config = dict(
    norm='layernorm',
    hidden_act='gelu',
    mlp_ratio=2,
    pooling='mean',
    am_softmax_scale=30,
    beta2=0.999,
    eps=1e-08,
    adamw_lr_other_params=0.0016,
)
Rows from block 2 of a small image embedding model, named by matrix and row number. Rows with one number belong to one neuron. Each number is 500 + 25 x the weight over its row's rms, rounded and kept within 0 to 999. All counts start at 0. Numbers have three digits each.
Before each neuron's rows are labels from the 100 images, of 14848, where the neuron reaches its highest value: "top examples" is what is common among them; "patch colour" is the nearest of a few named colours to the mean colour under the peak. Only what is clearly more common there than usual is listed. The data: photos of plants, animals and fungi (iNaturalist). In brackets: how many of the 100, against the usual share in percent.
# fc1: MLP up (model.blocks.2.mlp.fc1.weight, 384x192), inputs 0-95
# fc2: MLP down (model.blocks.2.mlp.fc2.weight, 192x384, transposed), outputs 0-95

top examples: class Insecta (67 vs 29.2); phylum Arthropoda (67 vs 30.8); order Lepidoptera (32 vs 13.7)
patch colour: brown (49 vs 24.2)
fc1.83:499463519493516499487474460502488490523515545556489476513472512523453520481510536493464514498497521480507474482500506539506466526498547505464497489503539480456497500485506479521516490445460502498476532492523492525515493499462461504435502482534473528472456471517481506504516481520496446493
fc2.83:515495492489480480502490475494456519451515496535496517536510501509508510507467490466492500494553501482525463485474517490499512472485516443487503493491498488513518456538520519501485527501477531502501522475499513508508530456501501513493519499444464471486539482497494531459472488489555460497

top examples: class Insecta (61 vs 29.2); phylum Arthropoda (61 vs 30.8); order Lepidoptera (32 vs 13.7)
patch colour: pink (52 vs 11)
fc1.82:466496478509495499511481503508495498567520494494528499495536482508474473486495488494535513508518516504515541532493512520512521519514504505548543518529525497523482497499539480497488486497542523435540517499527483490510493487438443507510509476476512514519503515551503523473499488540497528484
fc2.82:508478495493506542490470445475451531503511486478497529490501498502603490527515489513496500519507471515488507511475487499540518525487495494484520493554521471493479521545449503453433503485478477489499501503501475498443495472538513520487516481509527488526531481512444510498485466481491469491

top examples: class Aves (88 vs 55.1); order Passeriformes (69 vs 25)
patch colour: grey (76 vs 46.2)
fc1.191:490479512515511513463481516474484514475529509518480512493503527551526468487512513524514508493482520505498500554516492534467507510482527498478484494532500494493540500492490508565543511471495492473496489479510541537471434537529524460530540500511478516446507506511499505512473483519487497508
fc2.191:549471507512512527534489464507533514504522488500500489471505494474437459545487460444519465486496493491516528506501485508496483503450440489510534502495512514512498487551499495476503483499473518542527496482500489507509474503461508495503446532469543504492480523491473517482487477487532497503

top examples: class Aves (91 vs 55.1)
patch colour: pink (52 vs 11)
fc1.379:515513515483497485535443523458499447519516538493521473487504521532487482469484493501488524469520511498502516480485482513493442510520438459491484525482520505478517508518538508493513507514557472501536504505499525532491475542443495489507514475441478513498450502503482434474520479520479478469
fc2.379:505492509476513516413548516551472517503485487502506493519462489475506539484475467498475487534508456439489509508526469525520515524514546522469544491511493522437525550525521462557509496530481514513532535492472492471484501517511543460530478492472498527516498500515478516518493511470508498527

top examples: class Insecta (66 vs 29.2); phylum Arthropoda (66 vs 30.8)
patch colour: brown (68 vs 24.2)
fc1.378:460538509537518469485538514480468502454467491514530533496561507506521482512488526499528531523461522490526505476511531489514474487508513547483477540512482507462507440526508497510509471515526465530469469501460495544481501493523478484511501479491488475478495554513533469480544488503471497532
fc2.378:552476480464540500514511537532448473511503480535528510509486486493483502488511530497468535516538486486474510543425550516491473495492479485507480478496501480533481514481502511518477522480450477479541466478435493534463564491499504505473526511487531522505480474512490479503483482471515526518

top examples: order Lepidoptera (46 vs 13.7)
patch colour: pink (33 vs 11)
fc1.4:525494524433459519507534510559515553542492513550476534483461483473498500477544504501524501509509490516521438515484487501518529493471471508497488526485544514511473507499500499490533454472496490495470500507535508528522520475515494460489505459532462496489507514468531481492522504533482490468
fc2.4:506463529491483478475488510521484498489484537557500472473474513485494543463499461540488489486512469498508482484555525489506478506558508502491507529497483436488545534486536522479477524493480523474505504492471501476530479516492496489501502541503520502535479513548517537543459502530512468423

top examples: phylum Tracheophyta (33 vs 7.3); kingdom Plantae (33 vs 7.3)
patch colour: white (50 vs 6.7)
fc1.196:522494503487518527498516531531487485509508472515519491518532517473556489493494549522505441507539498513496510447509453521533500491527488515519518501518527488494457488541508524426521522479479506510494489479548510465497477524520516488502541500510499507467493472489524493474474502554537491504
fc2.196:542443489521510506469467550496457497493516477507473522469512534537521478481451495479481520494485507492506474507504487498534563489557489447492495531525480474498486514520488480507515519476489471499484497539509489497472504498537499478499493500490552489539513502506535539483542524504503546505

top examples: order Lepidoptera (34 vs 13.7)
patch colour: brown (63 vs 24.2)
fc1.262:488516516524533482489500479456520539521534482466522500495521524484468453460500499466503515499474478519510459476515467517507496514545511553479489506522544501514519563507489471494495482483511496482513536495485511488535459496507505457498493458501513515496530515522534487487510510468497508497
fc2.262:486504479495499509462488527516523507518459494493497484533505505477565496506499487545464490525520477531454533518517530517499475501519518503539509505460479508528512527505568487482552459517468498496527486475498462494425502483514472522504522524481489473538480448435520529483517496525511489490

top examples: phylum Tracheophyta (30 vs 7.3); kingdom Plantae (30 vs 7.3)
patch colour: grey (74 vs 46.2)
fc1.64:522508535524516521476569480525460524508450498537483526474527498486508497512487495498489478542514518483456534517519480516518472441522480536540504525504477513444538438529513479496463540508513541489516547486514496500502535504487505526495453511518503505499485530488441447510497533472518477479
fc2.64:487539488486522558471488502495487517504520510519534488480529456496512517454473473510484474490540506477506472480459513489501508480502499498498510491473543459515457515531473504519482500524493488518545513469498505488484495494496468510492488490493553498537478483511504530546514512514549478516

top examples: class Insecta (68 vs 29.2); phylum Arthropoda (68 vs 30.8); order Lepidoptera (56 vs 13.7); family: Pieridae (31 vs 1.3)
patch colour: pink (30 vs 11); white (28 vs 6.7)
fc1.139:502502516524499490490484546504505515492506483533462531503478490499524479451523505514480496512500486518508539493430513527462479510496515502482497486483501469474520497519491508444533483463545474505479500492533510474477526512509509533449496506507511501498512492485496489494472472510473470433
fc2.139:512474446505486502523495502486536488500520539501526473546484484501504539492500522488481546554468488525544523474480513449502489511505484488504484488495465472491525507468497510524514442496491489522531484494524518480469490534491484487477453466528524494476488511493540505518490509521549487512

top examples: class Aves (88 vs 55.1); order Anseriformes (32 vs 5.5); family: Anatidae (32 vs 5.5)
patch colour: grey (83 vs 46.2)
fc1.245:490505514491531499464475537482541489538507499534497517541502495496518484488489497542512530492542517453504489523497473503461491519490481479543500517508491545495520526514540505509488479489497418524497508512512551491514492484517518500529497517543483511487471473465468523502478539532465560539
fc2.245:480493514482513476494537481492489512480484503506466534469487479451486553501501494525495479482473502494487472517523547462528514467467494516497490535507518496534518513474520492456537517513511500482528489525511468540498509513524489453512508513510503537486520531501516470514492513457504492464

top examples: phylum Tracheophyta (26 vs 7.3); kingdom Plantae (26 vs 7.3)
patch colour: black (25 vs 4.9)
fc1.58:463480511504514501449502501504538497494482522504483466516504489498499477514497533511483506509518462506502527483536506519483547488463489499477525484513547527511529479553500516502506507440530505454538476489487504463480498492483494480499490464472494487456503537486477506482487513479503464554
fc2.58:507497583508475507492537439479447471537468470540492487445507487513505477435508472487502536492530500498505484495456488479509482443512485509515543524470500487511517506514495517496498461488490507531469533484518501517480493497491489527574496480471515464518503487478531524497495492476503489514

top examples: class Insecta (71 vs 29.2); phylum Arthropoda (71 vs 30.8)
patch colour: brown (78 vs 24.2)
fc1.178:470506553516535532499510484468477404501541490537508532508542500528517489471447504535522516522451497529492531499525515488512472492502494510473501490463515443469521493516503515534518529499493509502483504495485512496414493505479442527537494498493469513519499537502542464514519493506484481538
fc2.178:585551464490528528540491487510475506501499559513542482499502478512552503513471501493494489477506539459518490475497500533483485510512503482493506474483517502489465511497490510477518523496536484480453479505472477516500481513466524538498520487526507483523525505511501494511480471517495523481

top examples: class Insecta (73 vs 29.2); phylum Arthropoda (73 vs 30.8); order Lepidoptera (50 vs 13.7); family: Nymphalidae (32 vs 4.6)
patch colour: brown (90 vs 24.2)
fc1.130:503465504521530494504479499520523467507484474492519533484536499520544463470507500482520498557561507517515486486524493460483483491493521527467497502479561432476473466522515491480567525516510468499498505473506513513481469496508474532504482459525497505512501521482485508478528522537499484484
fc2.130:516490485491488515500514525463500516499523474508468457503494525498478548550520476483517489504496504518525523518483496481512466452513503478539495455515489518525481498490512529550485517496527536495459492477509525487514527498506520428495513520513509494505517475503522490537484482489497527548

top examples: order Lepidoptera (33 vs 13.7)
patch colour: pink (37 vs 11)
fc1.24:515483494455512432465480480478469505545479485472458485488485511500532510495489496485474484459483534505511497502479496506542520509555422496490538505505483459509488483492529519513503517509453504479482493529508457486496506469494492521512565527537523514469487484511494484500477501478503492523
fc2.24:475472457484459531503553494516541527463509483475514514507494505490485493538496504529548474526477503524445554481521496527536505463453518488515494493517501498502497446500517493513498482517518531536507517497473487494529497459503513522529500488500478553543479499518479478514485483475516518466

top examples: class Aves (86 vs 55.1); order Passeriformes (59 vs 25)
patch colour: grey (89 vs 46.2)
fc1.276:515513495501514492500493469499482535510519526474512466493513510505515501528524504532497540489481456502523481528508469511449463506498497523526537500513494518463523494521553468473540466525488503489477482520512475529441488521495513513511504497512527563476491475494470504485471504560519495460
fc2.276:471513474538532525482530545485491451452525506512503528509496454475535507480490465467514530479500537437542549463535513528490488545514501458507487471466554522505511527518500498508519499499517485471540489508508495467501517502479548493483496519477524499525473487518520512512512489467490538496

top examples: phylum Tracheophyta (37 vs 7.3); kingdom Plantae (37 vs 7.3)
patch colour: grey (75 vs 46.2)
fc1.307:504505520507525481526480526554539555529485447511501493509495496524514442505515508461548504511502482529470473530453486534521518487534467530503485507488479515505507449497509499480504518512504471489450502503520486536468473470529530486476514495490493515478476501498488530512498537553505505522
fc2.307:491508463432481449536499537466503503526517543486513499505502520469497508531511506459464496560494547460543509478514487464492492499474514497514478527505514451466491538527491464504546493450509486471498492489485477522484431509487466530515519534485523534537502519522493500540450469453496510503

top examples: class Aves (84 vs 55.1)
patch colour: black (71 vs 4.9)
fc1.342:513495502511502518465518498495478537532521528515443480482503506493514510515470504528481495539473522463500462530546553523512479483509514569482517531489495491525476510512501532489458454524564525482504474526497535476510502515489463529470486437509476535502483527493516466478504480542476524503
fc2.342:460491537491513480522499499494553479477497478528537449483489477492500480490485497451556470531490520475495546478499484489498534517525512484497505443535504500485489492485524499497501501516481510509536539481461462498486485513493463466477505500514498509462526469447453518485505478500445501506

top examples: order Lepidoptera (35 vs 13.7)
patch colour: brown (54 vs 24.2)
fc1.361:511439541477489483507535512497473446523464513565542493520454534534517498462488514502502560465484490502525481469528457488508553510513491502475468486497521522501521492493520496497513463533508518548524473522453491507497527499486487501462563467525476512492484511453493526485466533537479529512
fc2.361:450508477491481492480484526471514456478471444467512505504506492482497502476479505498505427523539535513532515500491492511498466489476459566477494534509519502498482484509503519454527481502479523500502534503502514459510467499505525463548508488549513497525484491515512458505469479483535465546

top examples: phylum Tracheophyta (25 vs 7.3); kingdom Plantae (25 vs 7.3)
patch colour: grey (76 vs 46.2)
fc1.131:472476480493515502515498519518540553478492481533543466503478508494522535510498464458453475494501515526516497524482492493547489511513477513522526523473515504514483529543536515488507478468468489507476495498497512499511496477517503506475488474466481503524473515470494531515500520451473483498
fc2.131:522515509488498456512531475514486517527503531481508456475494513549490457477512504477487542488485467514482475481437536493511432549521547516491517493487528525520481503503456510523496548539513526504542527504472486480498578547510491487535500489488525452448517498527504504504512512486582478536

top examples: phylum Tracheophyta (27 vs 7.3); kingdom Plantae (27 vs 7.3)
patch colour: grey (82 vs 46.2)
fc1.45:459450502520467456507530437567479445478502505488489530459471514469475536424520498509496502512471506540497530472501494526501492490475516509495524474505498501447494511491510488496503460481494475553499504484492474481485476507531493492485526510505509450495508506508530481498468484522441530526
fc2.45:487487541500478532479462542461512517497507544488492476491475477461532501491470439497491487480517465507476440516496541494523503492534488482520481502487543519530472530482502480490531486507509517466492463477507562450493522543508510469493478489478489518489479479520503485505480498495475510480

top examples: class Insecta (76 vs 29.2); phylum Arthropoda (76 vs 30.8); order Lepidoptera (52 vs 13.7); family: Nymphalidae (38 vs 4.6)
patch colour: orange (69 vs 0.5)
fc1.264:453520504521491483545479487529491505492516514483505516512538517455527502490565514509523505443498521548493487521489497514521525535510510470472505560481524500527490488462493502507541492495526544497471560477504536482472446528481495459514467464493485489501491529488499495515485476457474488516
fc2.264:497536538487500491521484512475507515523515503532525481517481467493515482468556478496482549508491503507461503525509520497524500534479536501516466470524503508484509497484488466521478548460483471496464537489488451491538492530540528476502561475506502492556563455495503530480471509500482500504

top examples: class Aves (88 vs 55.1)
patch colour: grey (78 vs 46.2)
fc1.17:520516482565487521538524506540453502498486462497491516463464510508496503516506497480502452561488492491486516519500534526496502484510491463501511509441467487491483502533480499484511485471473522497517494505499504512477545522510517500507511475539463504481484511510498481518485530493508470519
fc2.17:503497501456516469457482496475436453468528490490486496464501470511480476496511497456519500513572525482522454477511526496504484525496521473478497514560500491501459489554497476493481511551492484525508522478477494507489493515470545448543488526529526518483527515473489458543510505517487487507