From a checkpoint of a small image embedding model: arch vit.
Rows from block 3 of a small image embedding model, named by matrix and row number. Rows with one number belong to one neuron. Each number is 50 + 12 x the weight over its row's rms, rounded and kept within 0 to 99. All counts start at 0.
After each neuron's rows are labels from the 100 images, of 14848, where the neuron reaches its highest value: "strongest on" is what is common among them; "colour at peak" is the nearest of a few named colours to the mean colour under the peak. Only what is clearly more common there than usual is listed. The data: photos of plants, animals and fungi (iNaturalist).
# fc1: MLP up (model.blocks.3.mlp.fc1.weight, 384x192), inputs 117-155
# fc2: MLP down (model.blocks.3.mlp.fc2.weight, 192x384, transposed), outputs 117-155

fc1.234:25 64 53 29 61 56 55 37 58 64 35 63 48 59 46 57 49 43 43 61 68 48 49 54 31 55 48 49 46 33 76 49 65 51 66 39 40 53 63
fc2.234:61 47 44 55 50 57 55 56 46 45 53 43 25 41 53 30 55 50 57 62 41 35 58 60 46 61 58 71 50 52 56 43 30 50 58 40 37 53 53
strongest on: class Insecta; phylum Arthropoda; order Lepidoptera
colour at peak: pink

fc1.303:54 55 70 60 58 70 25 43 59 63 64 48 44 42 58 44 38 37 60 54 38 40 39 44 50 53 52 44 64 58 61 37 56 40 48 59 56 66 73
fc2.303:44 53 21 49 31 50 44 69 60 65 64 68 61 51 45 60 47 46 58 60 57 57 49 19 56 71 71 46 59 31 30 54 31 63 45 30 62 56 40
strongest on: order Passeriformes
colour at peak: grey

fc1.32:37 59 46 48 63 49 53 70 62 77 63 55 51 68 55 57 64 51 33 36 46 54 53 59 41 37 46 35 61 57 60 52 46 60 33 58 42 65 40
fc2.32:45 13 49 63 44 53 66 57 34 57 46 44 32 62 49 51 53 38 49 58 65 38 52 49 38 39 49 55 51 33 61 58 56 33 55 34 44 28 36
strongest on: phylum Tracheophyta; kingdom Plantae
colour at peak: black

fc1.55:61 53 44 56 69 59 36 43 49 67 57 37 43 43 61 56 44 57 47 32 48 35 57 59 50 45 53 41 56 45 51 57 53 70 44 43 56 36 70
fc2.55:38 52 61 53 73 55 51 52 62 56 25 46 54 49 37 55 41 54 56 58 54 42 42 56 53 33 72 48 49 68 55 77 52 52 59 39 38 57 56
strongest on: phylum Chordata; class Aves; order Passeriformes
colour at peak: grey

fc1.302:58 37 50 46 69 29 62 49 31 36 29 54 68 25 45 34 53 62 54 51 38 35 37 32 65 70 42 27 52 46 62 55 35 56 30 53 55 64 56
fc2.302:49 30 63 66 40 42 49 40 33 40 34 34 49 57 39 47 49 48 28 56 45 45 46 59 32 58 72 60 53 59 36 56 41 44 59 49 39 39 49
strongest on: class Insecta; phylum Arthropoda; order: Lepidoptera; order Coleoptera
colour at peak: brown

fc1.262:49 70 19 52 57 44 76 54 37 54 65 50 48 57 43 64 76 36 49 64 38 36 56 54 46 24 58 60 50 62 59 32 49 62 50 46 59 42 61
fc2.262:30 47 43 55 60 79 69 52 43 47 42 68 39 50 47 65 71 42 19 29 54 39 45 53 41 43 39 67 68 45 37 66 26 39 36 42 65 37 46
strongest on: phylum Chordata; class Aves; order Passeriformes
colour at peak: black

fc1.130:61 51 64 47 57 45 49 54 63 53 69 52 49 40 58 73 22 75 51 39 27 51 66 59 39 46 70 53 34 55 41 64 41 39 64 63 64 39 41
fc2.130:54 80 35 55 54 41 38 40 55 54 42 56 49 22 55 34 54 34 41 44 64 52 58 35 54 48 49 53 67 63 24 32 33 54 65 40 43 39 51
strongest on: class Aves
colour at peak: grey

fc1.34:51 74 51 35 35 52 67 52 53 63 53 38 62 58 49 57 44 51 72 52 44 53 46 40 41 57 37 64 37 51 66 58 29 66 25 60 42 65 69
fc2.34:28 27 49 23 57 61 68 68 34 65 56 41 50 23 62 44 52 36 23 57 66 40 43 65 36 52 41 60 42 61 58 54 57 51 61 60 57 55 54
strongest on: order Passeriformes
colour at peak: grey

fc1.108:55 53 45 56 58 47 61 40 49 41 58 63 35 29 56 70 50 51 47 56 74 58 60 41 61 54 42 48 58 57 48 57 46 74 37 53 58 50 68
fc2.108:50 61 39 46 22 41 35 57 56 66 48 66 59 64 55 58 53 63 48 43 55 34 37 48 44 38 56 42 59 42 30 34 61 50 33 30 45 24 41
strongest on: class Insecta; phylum Arthropoda
colour at peak: green

fc1.332:56 58 85 58 47 64 51 34 48 34 41 34 45 70 41 54 51 43 57 50 54 67 40 44 47 65 35 42 40 46 37 49 79 65 47 39 51 65 40
fc2.332:59 52 53 39 64 60 44 60 58 62 52 62 50 42 68 32 49 43 44 36 53 57 51 45 73 49 57 43 49 59 56 60 41 61 52 50 49 45 36
strongest on: kingdom Plantae; phylum Tracheophyta; class Magnoliopsida
colour at peak: brown

fc1.84:48 56 49 58 41 43 69 52 49 54 31 35 67 55 29 46 44 37 42 46 53 56 38 72 54 50 32 58 51 59 67 40 50 65 51 47 54 73 54
fc2.84:50 70 40 34 67 21 58 39 43 58 53 42 43 28 52 49 24 75 53 67 39 44 56 56 63 56 40 67 53 49 36 69 37 40 59 56 58 19 59
strongest on: phylum Tracheophyta; kingdom Plantae
colour at peak: grey

fc1.26:61 59 45 53 61 17 43 60 75 63 57 43 74 62 57 33 41 54 52 44 49 61 57 49 70 47 43 42 62 53 43 55 50 72 39 46 41 72 55
fc2.26:55 59 20 61 45 57 61 54 41 50 41 58 43 42 45 47 57 30 38 46 45 52 59 39 45 61 67 52 28 45 52 29 86 58 35 44 51 48 40
strongest on: class Aves; phylum Chordata
colour at peak: grey

fc1.259:61 53 43 43 58 58 40 58 52 58 36 66 46 43 49 61 46 43 31 54 44 35 39 32 38 41 55 59 50 69 41 52 73 64 57 49 50 54 69
fc2.259:44 25 41 70 53 33 54 34 65 59 42 26 74 40 56 64 33 43 69 49 42 50 66 56 71 77 50 70 56 54 47 61 71 48 47 54 54 40 36
strongest on: phylum Chordata; class Aves; order Passeriformes
colour at peak: black

fc1.291:62 51 65 51 58 61 62 38 64 45 57 64 31 72 42 54 50 67 46 54 41 44 56 50 50 77 62 46 53 43 62 40 43 58 57 54 46 59 67
fc2.291:36 42 40 48 59 50 45 44 53 60 73 51 51 47 50 50 80 57 42 60 40 54 51 35 53 46 31 32 36 52 39 35 44 36 42 38 09 58 65
strongest on: class Insecta; phylum Arthropoda; order Lepidoptera
colour at peak: orange; yellow

fc1.163:59 52 44 54 64 34 50 46 57 62 38 43 60 23 34 57 46 51 67 46 78 62 52 50 56 39 67 37 34 79 55 41 38 62 59 56 42 67 57
fc2.163:51 40 44 58 47 71 53 60 37 48 53 68 42 18 66 36 82 46 61 37 41 59 39 34 62 59 44 47 56 52 41 59 33 49 65 37 39 46 51
strongest on: phylum Chordata; class Aves; order Anseriformes; family: Anatidae
colour at peak: grey

fc1.160:40 41 72 52 53 55 60 45 66 55 22 41 43 53 67 46 68 51 48 73 64 38 46 62 61 58 53 46 57 71 58 51 47 49 41 63 61 54 43
fc2.160:57 61 43 27 25 31 50 30 49 62 51 44 52 60 74 47 43 50 44 66 35 39 54 45 65 72 68 35 41 35 18 61 54 40 54 43 47 45 69
strongest on: order Lepidoptera
colour at peak: yellow; orange

fc1.281:54 35 34 36 52 57 53 46 28 54 67 61 55 49 49 40 58 62 50 55 45 40 65 33 37 24 34 59 45 72 55 43 66 64 43 58 48 43 50
fc2.281:51 54 55 41 49 56 56 55 52 36 32 37 48 55 42 36 41 72 18 63 54 61 40 59 62 41 46 48 39 43 79 48 44 55 49 62 43 60 69
strongest on: order Lepidoptera; phylum Tracheophyta; kingdom Plantae; class Magnoliopsida
colour at peak: brown

fc1.313:72 50 33 49 46 53 58 48 59 38 45 60 38 67 63 48 44 38 35 31 58 54 43 30 57 57 42 59 50 41 48 61 37 51 57 42 43 66 72
fc2.313:25 42 36 42 50 37 20 53 58 78 44 71 53 48 45 41 46 46 33 66 42 45 51 45 54 20 30 33 60 43 39 72 43 53 72 44 49 49 48
strongest on: phylum Chordata; class Aves; order Charadriiformes; order: Anseriformes
colour at peak: grey

fc1.165:51 48 58 58 46 54 42 36 54 54 47 64 49 74 64 47 60 46 68 57 74 47 30 59 67 64 47 45 40 68 35 56 46 53 32 46 42 37 48
fc2.165:41 60 59 65 42 27 49 46 61 56 56 48 62 40 48 40 57 66 67 36 40 37 52 39 45 46 45 38 51 50 60 66 50 23 46 49 54 35 28
strongest on: kingdom Plantae; phylum Tracheophyta; class Magnoliopsida
colour at peak: grey

fc1.144:52 57 40 44 18 71 37 47 63 30 42 48 53 62 40 55 47 54 48 54 50 33 68 40 33 59 46 51 68 55 56 49 57 59 36 33 52 56 44
fc2.144:45 55 43 35 34 48 63 44 58 40 34 60 53 48 52 37 55 37 63 44 52 54 45 37 49 43 52 43 47 67 37 44 27 49 51 59 44 46 54
strongest on: phylum Tracheophyta; kingdom Plantae
colour at peak: brown

fc1.266:46 51 55 53 55 36 19 36 59 39 44 58 38 74 60 38 55 49 49 67 62 31 60 38 59 41 63 43 31 36 38 60 43 47 48 46 39 30 55
fc2.266:42 38 25 56 46 44 60 43 40 58 58 43 36 53 47 43 24 29 41 32 49 55 59 43 55 32 49 50 38 57 58 67 48 69 53 64 62 50 56
strongest on: order Passeriformes
colour at peak: grey

fc1.271:42 59 38 58 40 51 59 35 42 62 61 52 44 43 51 43 38 46 64 54 53 14 61 48 60 57 41 47 68 41 52 53 57 33 40 73 32 57 40
fc2.271:60 48 60 50 40 41 56 45 56 25 67 34 49 90 65 41 45 46 45 40 62 57 40 47 61 54 54 76 45 47 59 57 57 55 25 47 42 46 53
strongest on: class Aves; order Passeriformes
colour at peak: grey

fc1.193:39 37 50 28 37 34 37 68 71 78 48 38 29 36 38 39 58 51 44 55 66 29 39 53 60 77 67 41 44 46 65 40 27 87 63 39 36 40 63
fc2.193:27 61 58 52 51 45 57 57 52 65 37 70 45 64 66 66 39 63 63 36 44 49 46 51 25 51 52 56 66 53 18 42 38 40 45 46 37 54 67
strongest on: order Passeriformes
colour at peak: brown; black

fc1.269:53 56 58 39 39 64 47 33 31 40 46 77 43 55 43 51 52 19 44 55 44 53 58 61 54 62 65 60 39 31 61 28 45 43 38 40 57 58 57
fc2.269:59 54 38 42 62 50 45 68 64 66 60 58 37 43 52 50 45 70 66 50 39 65 51 36 44 42 43 37 31 43 61 52 53 53 58 51 37 38 33
strongest on: order Passeriformes
colour at peak: brown

fc1.206:39 61 55 24 48 63 28 65 42 26 45 46 66 45 73 41 73 55 50 37 37 31 46 48 48 71 40 62 31 45 38 57 64 42 54 43 66 59 53
fc2.206:47 30 53 58 53 35 68 55 28 52 48 44 50 35 39 34 38 38 41 38 57 50 53 43 78 49 66 48 34 29 53 59 36 47 63 27 59 55 31
strongest on: kingdom Plantae; phylum Tracheophyta; class Magnoliopsida
colour at peak: brown

fc1.29:26 36 53 44 39 51 70 48 53 57 58 47 47 60 48 39 20 52 40 48 55 57 40 63 54 43 39 65 47 52 40 57 37 56 41 47 39 51 49
fc2.29:35 42 41 60 46 46 37 44 45 64 53 46 37 56 42 52 71 62 63 33 45 57 51 33 40 62 72 35 63 50 60 38 58 38 43 59 43 59 64
strongest on: phylum Tracheophyta; kingdom Plantae
colour at peak: brown

fc1.127:55 54 60 40 56 50 45 50 51 46 47 52 62 47 54 46 46 46 47 59 52 44 57 48 53 40 23 53 70 79 47 53 53 69 45 32 58 71 60
fc2.127:64 45 42 50 55 68 41 72 58 53 58 55 41 71 44 47 51 62 35 46 56 61 61 55 62 52 59 53 60 34 53 21 55 49 39 52 70 57 59
strongest on: kingdom Plantae; phylum Tracheophyta; class Magnoliopsida
colour at peak: brown